From a checkpoint of a small CTC audio transcriber: trained on short read English sentences (LibriTTS-R), 24.6 epochs.
Rows from block 9, named by matrix and row number. Each number is 128 + 24 x the weight over its row's rms, rounded and kept within 0 to 255. All counts start at 0. Numbers have three digits each.
# convs0: expand pointwise conv (model.blocks.9.convs.0.weight, 512x128x1), inputs 0-127
convs0.380:091124100113109124145172151135114141146133112098112115152175160153121102109152149151144122130109112139110154118161130213104117126127148159160101129132128139109109121084120143166150144151119128131167061072122107109118117143113116144086140114106125142124122139099156143133132111108143150167142140113176116129163133140072160127067169124135139114103126122115152129092091134150131107134114
convs0.381:163127161135100114125125129103118101059156133138135107157154084116068099116143189124060128138160139097169113114112112131072108120135135123137094104127136105117133116143149136128128144131110113083145143112162159149114119134103138129136109124116158149143133171116122107124148136133124098124095117102131138133136110135173093138136069120136094129167103111170121101118137146145136084173107
convs0.382:123160124098143129107127099177116112159135159128118105128126137133132111119131127108108165111114117181146140133122120101117067144125181158139089110128127086122145120125111153137133136142131116104143146142098104125061132143110112149141171082158123131140164111134134176160145167172103173145092098128172131122122150141169107135138177094143155142173087108118105134118133103119112153133127
convs0.383:163150149147149074160091141133158126122122132100110112162159176155109143114098148174111156126138139099146142138128133107088191112085122158161103099104140128129112126141099115112182109133114116120155131111113180103150119146136106095133150142097096099130147151108126115148156109137107126124125124126153164135129142120077128132124122118115119155172100114110100131194133117140112123080091
convs0.384:105100188140109152106099077126167114138133143054110141127140122115129134104119080106135128131146162100090149104108123113107139146137106140120092142150122169168111090128106126159150118109091117139132108084136126098132089131125120127161098123092111149119140103129091110142105167152150129129103175119115132120148163116144122118093158131122094119098145129148128126110178167138183131093116
convs0.385:176089138133140109147122111113115140128133111118139151061119142185091134110128134099149109098151107116113118188124123138125128132178140132132160126095117139166185136115122160163121105119144117114134173120117162121096132132100068151136110121092108092150126148151108118128094147086128067164121111094109165100152140151118120122141106148106095148121125150157129101119149104123127104150143
convs0.386:103118144143109146175145176095120122142117127116143126114107141130111159132123063119115136142125108156117149178136099142108129145182168118127156126135125071111101157128180110136115131140092145112101132126110149148146120136116124150132109141081131066107121108139121145132130150105143115182146166158172145091133138145143087140146165145153161166153146177150138114153124117094148116148108
convs0.387:121132177116164135127139113080143126107123148091128148133142148151149161116136082093140108127138123098114126114139123105131169115146153112170113140153157100092135114154104119096140125079178134190130124120143131107108089128131130120138120138162086128105086120131139093200145107137122124207136143113090121135135166113078154147135104130125142135140091137099122126121141107099115134123095
convs0.388:120134149109127087141132150158127096144090102152051118097102140133105140154134136145137078154103155141100118143159139125142134108113139109106112141121133100158146152146132124132170106116130105087125130075154105165110108109106154100144125117088104092123128104176087183153100142170134113089117132113123156148094151095135137122137157154142178146141097100145130131155112131110105123153113
convs0.389:147156153116114135110102115073125109158153142106134133122161112145102128113105133152143138125108153138129104132186099151154122142084145116139157143151106135170096135099141117096105142115093179117147141138188122103122122128166138139095140077167128141167131148193119141133125160095104092117120093145098180161124157148116132102143113104140102149115161095114115134164129163116123123134114
convs0.390:140085098119136153184121148099162093144123133139145106090112157117143136157127158073092127133130115113151109165077121136099140113106129122140118144150150086155133157114114144084167132085156157103120126171181113156117157180150145139139085105164129142108148129105113168102134123103134120118128129116126123143093132131134150106106124093075156120132137128160160116111175109131139119144111
convs0.391:137145084173117113134155116121159083121088145122144111107131128115148140113142123155145135136147186132123108114088164169092112118116132144130141134129162148092133125106132091096095118131176128142098143140111150113080136131080151150110132113131130109173128157163117135124126104124095107135070154099158119133119074183144157120114136150086160123178156141118146137141146120116103118159097
convs0.392:093153142144100119109178115130124147108135163137113104122081163119132126074141134131124138137106150086104121109106157089157133137196102115140100111104089166130120082102131113142139125107121101100128141100150111157102185136152160168150135156089132109169150151135123134116119082118143134153119112133168089146155118137105132129132120148122171116125184115138167153132138107151157141124136
convs0.393:131119155133125129101115145154148121143115130142164144135126102144123139101185124126139126120073105089095130149095180192149093182145133088175123169119136081148121115146083125103118130119127105154119115120144095146130126134125082127146150117146155116082133175106155118135110097130112107110149156185130100140116142099119094151094136112125133129153164121087137131113100138102143148126107
convs0.394:049158134099178134126107124113139124097127181153104099164136109136106105136120155130152129126145145101134114098135116101153120177152137107106127121139170122132119099074101108103127089144168135152072123152161147148122140122127108156077143106114129159156131121120133114163178150148119131151141145150126194163169131140111116136109139117101120127136106114139137121117102123111141106149168
convs0.395:158068134161078126150140106135118116135104167106135186105079092127109149123134096138152140091121133166135125122136098127133138116111121140130162133122135178130093131141148107169135105110146177155145126138113116155086146158109079109149130074130100127149089135163089133117124153141139110118135172121099150131087138132105106111136115131107118106160129089166104119128095123144129110080119
convs0.396:116156147154119098133102108137089155144168087132125078143138135108119144123146125127150134134129116115127115151121107157108163097137116061116171135140147152133135117116182167127127128132162073135139107082081061106132096141116143121107117109096133133142135122102120126101108139104153115133159104147141138155167136134079124138150163117086126148120136114139137141143107050123158119138102
convs0.397:127149114136157143143107107135104139087149151165138123142126139133095148122084136181076110113100159159138165127136183113127153137150164159122091113093098140092080158125113125100114137119128115122162116120119150130103127106115081097114163111116126154139117136130103094150135141088112069107159185136151151108107134140121111107106125134180143080139135154118112129116102136130129124090163
convs0.398:108130122147141207171117092118132130141151178119113085083166112156147128083118139110139138141113105142161140124142095099097126119119102129123126099134129122098108193137125130163139155145137117126129122113082111100099134119118123122112143131172132110106163144158111121106113139109118097134106113136140136117188137142142120111145146133131171076091137133167132114146095161102091094177129
convs0.399:135135089134141119087141143115149142111133102144096134142128150126119102126160130107125101125135103122154085179112124162147172133163106151103128146133107100125124096157164135101071089104167119108118142132112091128133110141073130094072126150117133146132148091089121120093097130109121115113108170096126106139079129115138094082101129103136109129154135133091143175129106118157145147094094
convs0.400:139111116158117124091166166083116126153138127179109151156106143161146089159093113123113157153137117073121124130124114131107140093146130104061146138116134107119122160117128158122138100166093103155112088072115128142160127123120149128119099127093164177092107103134114158152121117151145125093130129142126164125118144129140106147105102118088126096141080087113098126102124120140168113141137
convs0.401:124132102165110102100127128146104149128142113100110166091149126113132109142167144177123107127122119115133078121087125125156156105110165142154091126112131110177132133097085146138185108156113146131139146140154110138089118137140127130162178170102169148143120092126124132126140153138118137129112135138126145162128116125124107148146129117201081109157124142083118149102086174111166111111145
convs0.402:131139095147083100145153132118132187122148143112145189121147126143122096142164089112104121169153133084170127138127133126129110104117135118134125107101109130132097106107125146158103149141108169112178125108121140117110163180171135110157102136108116142125086149134126149154134127182092087165143120132101134100107154149101122124114091134141122139122133157128144122080157181089129101112120
convs0.403:122105115082159156085135133137142140100113119130115133130127141192121094130113137175091149105150089103129101152089134124138119093137100141107142156123124120113120121070152105116162151127099140152129137118155146130116160178143141128127122195170144165126105159101104112104134101131078142142134130118137099090140087104127137123119148139142124118074137115172100129087122113163107136137089
convs0.404:170137169118131105157126097140125109095160138141134149068101124098122206133121114114159101111124132132128089103148134145147142134155120122132139143134136121157137136106128136149124113109154137111161144120135164117116093130118105154130149141096114140119151143120138144149183090177108126137075089075141134130075094128130143167132126124140186109088110129122150091181116160136121139115146
convs0.405:116178116153162145155156143140142137153143129122123158122163144110127110107143124112152176181122159148151106133122118152143099121121082161098139126131118167135158115136103174115106089143129141126113150144162098128093140156148084160148113122149103125141148128162114125161132129147137113193163138105127105064135113140138141114140138157127095100121129079159117099088134153168119175113143
convs0.406:151088136142100122114171141126143092069114106169143118144166127142138135130139130135157130109141144142121044111084101078151117112127137130099097154098088125138097101153129108123127121164119145116161128164162149153086149082139082167124128110120113118172117140121118164124177133121116124123146124122114152131118136081123149114116132111123098131125079111125148124140095117119094165129097
convs0.407:113186094129137138142111136133113142124128123147097170149143110159121121102106134053087110159102134141207144154103123125113112147126119109187115133121103144095125081093105177120093132125123154126145162157136157138139150117098097169128127142122133107124114154100162104115128118109162093144110136116146190131116160125128127111098122132096142126147143137132160119104120126161130123104165
convs0.408:131134106073113170128136107142144130126157136108138117083143126131147117062103122087208079137141142137128126124119139136109115142145186151118128124093141101155152109161147121128125120105095159137128129116144117124107112116119104150102111123123104175101085094133134116118138136074136101106158134095117110085135124128168058105094131126134136113108143115114143083140135118128161096139123
convs0.409:135108125099127141109157137175155125125141108131118152111105110151122143130174157156099111161171120161158163126147117154129105114145133115135135158123154120093156123135133181156103134184157140090184181149102111098164155119158099097103111117098118136125122126065128148132125135165131157155100164123127145106113080155150099128113139117104158085122113152142119139139103130115087130110129
convs0.410:110118095120136163148146139112129150104151153102122163086140151110161109158107132105112143122101134186101134086106120165096105155134178144135087119156140095119142156159159140142098112116088120139125102128081141143107113161128123160129120116103100104136129135132109114138141106087090146137143144099135143110155161154107168071159114111098086112141133123150186147080116131156113126116136
convs0.411:132125081174140123135108142105169110105140148123140103181093124126129138127163157137126131179097109131153142062146150159144128144090113152153161145106130118140118102128146175101100135135107105106107123159128182117112141091149126139131106133126072130118099154157116105147131100145123121163130157152138176129146129141112170148118099119124113128136142159127132103132121155106173118054135
convs0.412:114165166137107114177121139124122129123088125113131175134123127145077136111076158126151107111111133149137126090138117091129120161141125149122160141102116120146124116123128133091099131116141158088119118120179129156121124122072157116137105141105176107147104115167156140078130142122142128140136133112160111103084102097128120105090145123097128192169164085093143140140110125125109124169160
convs0.413:094135104141115150109131130142129149158119122109182077132136145132108138098171122105130117075089117135124132107135143190156116179094095151165148109110112132109158154165131135111124156124098155123106162165127150150137162102128136094134114120177156103097079105164110128100113128109091129137108112082139095093117157161138096147105100130151120123094124140118130114137098120109123109127158
convs0.414:145093137132119157164162123124143103108095093123134115085112111127177172150092125147143139117138106123086115141164101141131122137163088136103136109144120136158128140079125135132104161093128115135087069150122143124122099107114111146116105115134139161140106139101080110157109082172112109126127093108125155087148136164153119076109163183106083125110131108127118125131128108113133157126155
convs0.415:123131115103119082138136132159098114119130130142140118105113062105169150148048160108122116172115109108107103115110126116140106139101120144112155194133147131115108152110121166135091144097140110109121142125139153145152107075132168095125160136119135124130160111092108092146117114134103122156106112171099135136112109111092114113135076105100165104117148139146127133120138123113105155129077
convs0.416:130126158140094130126123101144144115108145156141102160115094141122163151172138140112133115150112124096106100118116147158120132108156154099090164128100178154170112110130126144102146092186117087111155135104134153106116111076151103085150107095162121111154157117156096161132144136126143136113134050125116145147143113155185129169147114123130111111124161125124154121115112100107126146102120
convs0.417:108118170126143143143131138148171152110150135114123174122058166126122125102153107116173137129139168113128136108120095173126131104113136103088088112132097138152156098115132109144128145113161148110125119129101163141122128120125172117081168181096153116168155147162131118131108128124106100141122145123151131118122142123116146100163157126124167146101108121121172157161113160119172132066129
convs0.418:151113133170123123098136146117116089149089150114140121091091146136139148146123095097118157085157120143156097093106130106079086136148078150123140119113164125114108113112147166141140120108099119127129100117114141091092134159113164082127165124104107127096102118159123164108135124181107146167112128090098115131134135153158147104115120110109177153115143144140101124114126161129117123071094
convs0.419:118157099093091123145123147148144105137101104165114080109131119133135120119156122141088135142145125113090156130110136088130133102111133112174116127121147104153148098128094114153147139093141148186127149116148131127139124127128142157104134160175130150136116136149110138131118155063128100086115144128148119128147109138112108137110096177122145130134132119117183160184106187074110094091160
convs0.420:131107134126112116154115156133124125071145157124092140112136118101188137110124125145118119153119115127156169128100168161118126113151113126128151133159120135131142175151134124149110143129131143141105099152118127159121161092145151159144146147143145128109140133087100101151118133161107120169177151138115068139180093124122136098129114124093122071176091137169117154139081132131118135084084
convs0.421:120128163125117134124159109145138151137135139079123152139149134144141154155123140115108198114089182112139111120122148047107137104105131128157116116094135105114134110159120109138170097125108096144151166114108121165148146152112123143109144141114130152159169115140127141137139135121140171093143112126098092173126096129102138150099113154140123150113089116097130141107117138076144117161064
convs0.422:174147137113147132160129127104179125140123084140109128138112141122149086147088102112128147179141121135132056145098113150149150089141170163161186130122111147188121129147193174127101127126105103112110122117143124167129149121124131101144103120074113166098125107137115148141125168141118130111129137087134118101109141099116118146117098143128148128114117083127139134139155134125129107097122
convs0.423:126116159106129141126124146143133144130110065116138153112111139127134181094108125148157104116158140106130121119135119139139123157140119115121134151159099122133144094150102116153119122147122135115125155127107146137137145139195108171098119146109111101102142069132169123116154045148093105089145106126112122115124144100106153121172157134190162102163123122127091095167094129138113141151159
convs0.424:124091119111117126089096120146115183149117108087129137089109135156122108138131129084167121131110108150169119135101110161168120125120119166104126165128135162096130109112139117145134106064100131119125097145125081129120125152097155108101076129154126116106159124138139189118120124089113146100136105114114107098166127150127110147154115142126097113156169190126123128128150096169095114135143
convs0.425:111159138152143095136142117128126144089103142123127143053141170119118097117150137091141124158101083134186135132128122145089155150164164131120180127114106095163168141160093151134120106143134095117128148134152131110140142141169090126132136136143136138097095150144135108113121138131134183128131122100054152158140090130112153120121131126121117123174135114138155150099110114106164103134097
convs0.426:126118107134141151150099064142157124151145124106112148141174164164124172108128122124085157161125142158127112109106126107122134151093170056117088169130134134140139133136136138115139148137152140145082136093127133130096111144091120124141139137198121146137125090118118114108145144104144112131116095111127160140129120156132125100139139138089155106104150124102068117104148163116080149168144
convs0.427:139123134140170151064109166140132119110163101135129093139150129186138188102154105143104100103134124119132163119104125138127103106157139118117095140164113116157155155167131169138075127159164126109160148126096145110168148113118114147146113144152142083129163113167150153127143114141126115112161139141142082089087128106152133130117104149101128105179135097170130120134142142131118119140116
convs0.428:104142131155133073139141143117151121159092122175112159129158122160121155143108133129154151141133133110144122108141075128127103117136139076131109157139139127161109142111119106141105113155167111100108169125137110125105138101069097147115089090150104135136179116138123115117149101124159098184150119153112144143159132109123109079102126102068120160173096142105147111124101100106121100128125
convs0.429:113112125142130139112134071147095113117144122148112080102109136099126132138146141127142121071146147106117148098139092172120109086138094167097103139168120121092144137159111117156142111104102130131147176093108155145103139130131104141094149112090122147086128127171157099158099149106152148198114085136143149111167116096127093106153098112130120127131118159140131172150120146133115113122145
convs0.430:134137137093117137093135115151135097127116168108127133133139116142131113132118082145166098122112153170083124102115135135121137119156131109122088143083151157122142188093188139134076129110164097107123133099106127166103134126133170108121102095150094119154114141137183133182137142102102148091158130134114158106155148119144109140119104127101140163145117163120088111144154143098088114134120
convs0.431:096087146140130106092131127143164133157127099143119101144106103128135150121108139157079134115103141144153169110143154098143147127147080149086127151139131106169133126143098121164113156127115153104118097132102145142078099119144141126131129145127151136165155105165144090133151101094114101145146113119144100147115152101154174104112097133086121106141143161196135159098122127108086078145112
convs0.432:129129140164098160124077134115142106133116088118132143115093126095105122148105130091086102165136124167147124132126089146146134163130161147085173119112092140099153136137120135175094120141147125161127088135088082145138123135166114122112109141146120153100143093100103149139109125119126142091136124077176131170076159145162101094121087126128126130093135158132100121115106115118141128121161
convs0.433:137112143122095093088108156137103127144148129140169154105103132095060117141138130154169116113135141103127128143126150135104123120112180127129157141103186175134116169064092147121167129106111113129134154118151080113133139099096117091152144099136134101120185133114085169120117145145134135110109127116133154124127132092124103130100132117136118190107168115141138110121119116134144125086112
convs0.434:126137116134131130137114119107136149111178098114133117097124104086096135128099146071141124120145098130096138170115127143084090155145137155087137124183142168182119124153117120133143142123169119148154101123084173148145162129118138143105110156126129116131111163125130083097102126123130158144114105162177113117120117126122160110153144130149145131148153136085157203161156109099137120140137
convs0.435:101132164141115131141149180146165157135142131152126138152111141195123134089081111108168146165159127112155126152149126117121134136141113147137112186093064123157144151105093146149156113131120168134157116109124163125114122088110129125106083107161166140116137139137171118165114154128095132128123123129140128153100123143142090155166153146110129136125142115115097128139092071142115146161105
convs0.436:138097121107158152170108166101105117124158177111140150136176147144127091111095137121121130120116085123089110165103142109065129159142124123166158168112123127093094110104115139117182108160132129157142110147124155165123138141087120107122145145125092107144129117138146139110122102140117107137123143093111123147159165164098120076147083154140137116125115109131104130154151125081094164129144
convs0.437:110117112153117176147109122171157119132105130067157122138123131130120144136073152124125146129149129162164126137107173126128132153117128086135164154069090124129114077154096162131148113171137128122138146147100107142138144114166135138143138123075144132147142091129158131173130080129115130184139122121104100120137115135119149103117136110086128114147143117108098163117142118117084134126191
convs0.438:126181135127118125088152162124155153166136130126073107152118086137105130154084129156133195127110152093156130157127072104120138110146134118123107104109122129153187149141114151122124121129141085114129111163121144113150109135132132096137166155151120137187164106126125116160117078119127128113132168162103170083149162147137138160106107117115106132110138153121106125149123119095125133144108
convs0.439:113116102150134147111121109101153145124174126135102128128176148079168124139071128127107145126143140144153131136095119123100162133106165149128119146127148179113147084115091103126105105138134085101119092165131092134170113147154133105090185139112097128136092124158134112117154163135123095138088098127117131180143095135112129097149093154122117106103173136138104080140118131120107129139124
convs0.440:112132146162099150119141149143133135115160157158154128146173125111131159099122122153141148160145154134073134123133140132138092171133114106118122151148133112118098089143209136132138129121093117180134089142135118085144098098147125096086124149124156136136105134119096084147113109147121151122141145098151121064088132115093140139113139161131131114114173124157145105150128161135164149089107
convs0.441:131103136157097146163151159171098140120166112137150131117148115111134109135160174087099133141170143169092138169075149091084133121141127087096175131169165130083117119102112107135139138140148156141081114153126109108123130142124179129147112165156121167119111166150158160143120152103113145144142130126123126118154128087140127126106147136119096131099125128114137104102119139142169161125158
convs0.442:087146110108111110135113094162104116110143151141181127134148139150147159098094132097122140178124129121118126156137148088087097101124094140169120116111113177134093104163141132144096102113172138116104093121124163132136119107112176111150170106159145104153150135098098134138128095095136141138152128148144133064149119187127141108141144124111119122135154126093110156119096147136088162134130
convs0.443:132154135151155146157076145131107113123151138127120112113096102110167155145168121146155098112130146142128163105136129112117119115140104101134073149142149130083094139136127110124125150133140141099135106174143158153147185156150135116086090139144119126142071115124128146098072104154084129188117152101094116146141115147122118124114140130110144107105089152159119110128115080153158118158095
convs0.444:130110058107160109191108152137117070115135119127122144131137138149118125174155111108123111142104132120156096179120087109121115110111174169100108154183144131154106103098098139133133117142101100118123155115126093152132097113117155131148086129160128137108111101124108132133111112119111140134169166142159131119103101089076133126123143102132102134149085126147102119138120177107132156126115
convs0.445:125116141137121162142146126098144104124118137136136113124114173132155107129105133140108114108118170120107079106124145060116104099095139137171127117106131151167179104148109118088095062119090099155139119131104141150126115128124126132152134148102149137138088129171104116121112056125122147125130137140158099147130117129156152101121113176148083118166130114118114141131134175111115070120153
convs0.446:158111113089161130129067096137119178144140105159127110110140124137130169151140137095178103159150096157127175135109129129125155151131123150092120103130164182109134146111096097148155135177141189138112140149096145142100107108134125131079130133098140118156117133158134153136129118115099172111112120090108096113130128135124132089130128107145094128122118124128107159119163147162132180145153
convs0.447:077125140142120119140163126097174117137139130155139155116130155138074136149139120129133178095143096108134073150144110121109154149165173099086155151143146135142164119136141147152119126148128125160162103145138141127094137123140131118147112103122076153169153081161094159095103116117136166154124061143148143154132096133155123106108157126144119133102099134165136153133146117137154097126108
convs0.448:108126098105135139076110153128127135118154087117099154155158097079135124158128160179151064104123147133146126164047135140172134119140144090148136127111131156137114114154106086095140161140158163117122143149114126113168157125133121113102140090130115112120102138075129122135128112180144121135102139119169113147137153107133154105138099082108145159124135147115107130107135131152141136135105
convs0.449:091107126111084113141135138141096166089164143112096140132130125146112171081120184131153123122088154113132093092103156135117148136110159132118096143109122076126125144148130140136124114073122149119106106144167138128141121129168119167143100143128150101145087104113178104148115132115102140167102091123157135134149131112101093162113100146113135136118121143146116178149131115118192120156100
convs0.450:174163093132135141114132128138116140141139132107128119141103127114116165129117108131177128138138112125153137087167114100125146123113092149141147091152130144073108112151091136072082177123099121101111147153144173142118107100115147077138121100129119113153147138109125134103098095153138153150154131104110162123138143121149164161088130119145136099176155113110118161096134096179141157106169
convs0.451:119128142137132120110122120154140155169106154144133125132143126101135138119126132129150139138078139119119113128108100093171087125127143137133132103169158114125074146104141151112090069114087139088160146122168132152126127160093117104110126132145117177110133142148133095169097135158129139099084110156099127116111139148136104151056154088118141148145159093105133130193109163140108137123124
convs0.452:095114174104152138158132089125127099112131122164116151143182131151115099127125123156142165159128154118169142112129141168118189129137144109096066103119112155130142087142153150144112102151161151163133141125147194113162157155141147116123176101126164139147142123122152130107122146086104110161153113136114134092125162112142135127127108124130103150146138155164164165118147110123099149112128
convs0.453:162161123104154147142138128084131165122157096094143121126128110124162137201162156090132164144131152121119164110111157128129132170130150085159146142120128141132148144096083135139102109136157074133174133126130146115123099111145130106114118119145072120179135133173080082101121127126148146142090145101120120115146081120128106115145143141117113125132110117135114116078125139119148083155120
convs0.454:128141103136156140130155133159174146144109102145160127090121099124121160123121132142148145075157134094156142130135117116114174146132173133105103161151036110107106148151091140138197116079125147163118136135098128165152085092108104113125148115130101132140157148154147123143185116129114130097155151123150113102153149127157133105120128131166126133133119129126107130150156135116119156112144
convs0.455:140117102185087125133104116084078141126109102097152138143172118107109103127143174115109105115151101077096144117181125099124165099133102130127135081128163134100086127128169121105130092169095143127161121114088106171119162158116104100152153089144116129149116115136114118120095143101153100136098130128115118147142118130157098129118131140145137112162114150125171123141137122135094092142116
convs0.456:103108169185128144087161101121128100079142154159088136139152121118144099112170070120154134102115150131101148094132121127084132154157104146106159152120135105153116111140123171134095143088098147160115110141176125151112139133095113141112125145093132106085133121122118148139137106126096136114074122130130140123158146133124088118112154115133098150086084111115101069134130150118117124143145
convs0.457:112148127153130122129128146102102140143152166159141097119106109118133129150117138153183125108129140161153118134110128144096150081155121160131135104101119163119084148161169124184149132120141116146104137082150149137127131110135138154166087128099107144136126107147162151132151100112178124120144099089088148133160116131119110143141100125080131095127167069076148128129102079142133095150129
convs0.458:174139130129144139116089121138158118120117099084176146125144136176107145085102130127139126120141152118152115114115148146129094126108113133158083091124131123114135095124096117112118154139151149121122132144112141152166117132139108131163161117125127170107170118118101170155085113137136169172083143152145145120089083151129201127170117079164128118097121110149111099158123119135130094136108
convs0.459:125152105129094148138100162127149171129123110121101142096119100104121149128098163151154108128146152123161158099120130123109171106131139136153098148116159151121101102116109106117133114114104119117103117137107140087150136085158147107105162101097074150170130165103116140128126135115112179115094091180110140098123185117116105133120160189150092151129111100123134135134182130129145110143150
convs0.460:138120134092159089084137108145131141130156135137124111112126168157098138127104166148141140090136120133130123117172141130154124107112123115141165161124120113109140154135140142153148164102126131112153145143094156149100127163166091144171117136080127133115129139057141144101124122121094139135116165127076183138131108121106101095119159123145121175141095154143135080100105178117165113097150
convs0.461:073135116135142134135114152156137111164157130163123118142142100142128072125147150148142134124134167171112128129112136123110137075108107148068081128133138113101086144143133111164137110127100136154130170138110132108099144100085140110151142120110103128120118138120127167115141117141133137127093097132145094146157161149103131096134079132150152113154087119132119148078062086117169133140163
convs0.462:139098146162165119137130138111160137063138129096137125146131125114126125133134092084144128107136130169066114131184143127107155120142122129096119119090104153101101165074142108109145117157139131121122092115131126108134160153108149111120136137124139123169178114124113152071102135110101160159115119138120115132097154100120144144082103145114126108102096160135154105138132131093118059106112
convs0.463:142115092114116176117176162165144131129128144114109147136165105149124139118125085190136132148147112163149105149097126141090105155094113131141133077137141167065114162126117158092143141139117159121114119134137145139137134147127187123144198118130139151155149138135142170128103117125118088137104172127135140077139153134159118102163143121137129145164117151137129110120156117112172116125137
convs0.464:078115127131106113149148115111130079162106175128152116132121089107131086107139116118108138138140136146105104139126109134150164144121093155128141114114138095136119157155132119139148184120123100087120129148155123132114128125131136165113169118138183067125113108182126111100130161106152123152131147105132099113183128108174122172144095137141099127125116123129153152059103107121147174134139
convs0.465:132145128104115132110127116090172151106123122122116142100097163097135196105140146123181117143108131083147156147103129148112129144119108134112091135131107129125124107100131139177108148150158101143110144127102130131096116108120112119144098129131059125122114118132084073120096131156156127138128096119136144111092098098100150139094115137162113115125147101089113129063134087110169117120078
convs0.466:109172060106107115115130140151161141112138119076129165155121141103161099095117114117131156112129142093111117159078149116134153114113157094126138102106109124150097130104137109142147099131124146110160131131155146120113110102119127125148086130158147150152180103097141116123117147098126112151138118134154139143112146111127093112107117182125077119092126125139133147171154126173095058153155
convs0.467:161074129123122127149127162126129150115131101163082132186148153144129129080119136085142167109146149123105120113138145123151135149105141127104116131164104108091129084099160119118137146136143140115179150112123147119119117095164131134122145157097066124140071124129144145128080131148131062118121138132100138137148101166090135104122114122107087095151156113127091099125112135154096115130111
convs0.468:135104138131119095073129104158141097168123134105102134127103157164152145154100138142106155129111113100083128116135073120137136160087141109110102129131098123127111130150100121117141099124132040130164128118122105141142114138150131117134121143087177139156135159133170149117133133142066135118106098106125127101177145110083148166146123126111154129130156108160128148097111100105139138087148
convs0.469:162157138129118109097122119147127141123098146140133123121105138105148134109132083109131133109132107113137099126127078130128139170124139158099128157125066118160090132134149135150156121192116077118120125066088146143062138111144135141129071106132123111129129104133123125131161185144126117150149139133156149119141145125130189184135094129126147107096122132099121081140101100113123102109128
convs0.470:118136114143094151143129133094137150103093128139134113183160137171178105082123156113161139101092143142097089182117127119138129131144142126149139153144133146152065112095130129138106135138111185121125125134118158127137174148120091114124079166088120144179097142114100143121144083137138132121163124110140110134142138133095120113141131079130152113108131130160104072095131134150154133127142
convs0.471:120168143097104131127146118155186055147136097095147132136137101153121122107094153135124143150135125117154109130109122090138134142136172122147091164141153151107101133134147138095125125126116136093129119144140168086161103083136096150151131135126064078167118098129124125100113129153146150174096141120116125125111156141110106097122153125135139129119116101139163159142135078154174100125152
convs0.472:146172135136137115135133092124115134130120090146132109048157138117120127151118119120113134148115127175111117143177097141138092120120102123131164154098134116109128147153151123172109133157087116170105135128122140142116148090147140107112074133087120133106109081095133146107186111099106165117099125125100139134139100140127097140130124073106089149099148183123128107158154098134148115109122
convs0.473:178128159144131086140113078126127142121179147121124140115162109119135112108133095168156122138122092161119189102106117149105114119132144126134127106122145179113150137144147100134132167149115121105129147177170123140126106096128093132111100154106140104099164177144077144129115123156130125142141096094100065136135122133138092119168119087131111089101162131099154129126140131143164125118138
convs0.474:151108153116131128142089080155154133098172070100122134147169135133166113109148189132147121111160098115124172127114131142123165137127144122183148124118137131165115124144126090122106116117123073132138156115079142111139140115121143096106155117157144141138145110127108161132136129132104148165159148122148111151078134118200125145125117178140131183133142138103129159104148108127112136137149
convs0.475:081168121169061121141101108138158148116082135121138123083107110139135133138113156116140160122124172109148150098104107142167109097148106115154111095155146077153127135129142134145106160101128135192147141108113138134139139148060146130143121171157129147090131132105160121129134111108118073114158150127136119095145177132155125122099147151082160139134128125115143137118145132139117100130120
convs0.476:107132181160133134123124131133128100136157144139135172130106144120121123141140130126158170094151121216135155133116144131127104073159155139112185143124109105121098118141105155113106093122105089124118084105091089136137137154125165151110148120134163148173138107119134070143132090154137108104170156128121115116160135165126122124133154117129108137120150084124141115141158139136132110114178
convs0.477:141104120169129139101132127171106162121173111130153144147110124118116150122153101137114145134153120088156107136143098111113110120125163113054125133118121125133098098148138119164128131127161117136130149087120163155130129104123112154119115209127098162104144127139153119110120107093165087125135105146159098104094157105113131112118127084146121123145095102148107086182165100117132143081118
convs0.478:132124150131130112131125150126134142152085126115140122150148088130101121164161074085135110142139134094128156134122130141120171121101122107121095123201152156115096133115077178119108144118143118180113134130128107121134100111109125164112128109161129123181143112131162150138153140125146114169145093164132116127097151176161132143101183091109102134101140127108143135128120131073097159138135
convs0.479:155148121148104115130089104147165125137154121105116108106104114172151155139138147121147101170130106107128138144102161136106160151165152151147180122111126140103094109174132107086145083169124122137139164134161153131157118137181123145097085119107123173142088152150153135109084136145143118096114116107107135130130135145125122114101125142140063132075150119136149129124117147174132103097105
convs0.480:143133158101105097125120112135111149091137138149121087079116137072139141167128113131098073183141132146124117125123096167151107124121076124104119153127136138120139140107109114146161110157109100134138188117099148142139087081135119143114117147160104098110145106141148108136148124134113171144081115120147136175135121123100121094143171093142130120081124149124124100151087121121093113096152
convs0.481:140144106130112105138157157130099154116126145160131146144109158139125090128094126094138119129114179154134144122118137146149163135126167159100101117120108114125141112099184196140127106093116084140133140104145149149093136128148138153146092162118092108142111069113157146132139072177139120167079137102138137112167146167110127117122159129105145138114149085115082146159121139138134132127122
convs0.482:147145085113152158142113126086146123111127168121123107133088149134130099124144135141118082137107138155138156147087119095180137123131129128123130125094157095098140129139103118149140149136156145172088119150093093120145120129081125148068112146133088089118115172112126154167107148139146091154125119118101119148133074130111113139127145149125130148096114097144097140092118147124191095089114
convs0.483:150138151142179147161172106154141108136119159134086094162139185143120120141142128078114069152153097090119084103135103085087140102135141165108160106109117150152122115156082153151124137127092132110153108131149127140144125129102151120137123095187146111145122128129135101137094128106135116166134148103130148124064143086118157134113131161123141137109153132118133142129128113127128155137166
convs0.484:081117138129131088125130108158143159103119135138161158091131176166115101142156103149148129147138143150106112119123141108120105117131118115111072147104167152154105106115126141133150137098166099150120156080126149131124124149129185118125162170160143088144146128109114096111110115052130117119157129113108144140150137105120161127160154113114169161111097182148137156139117170139134132102134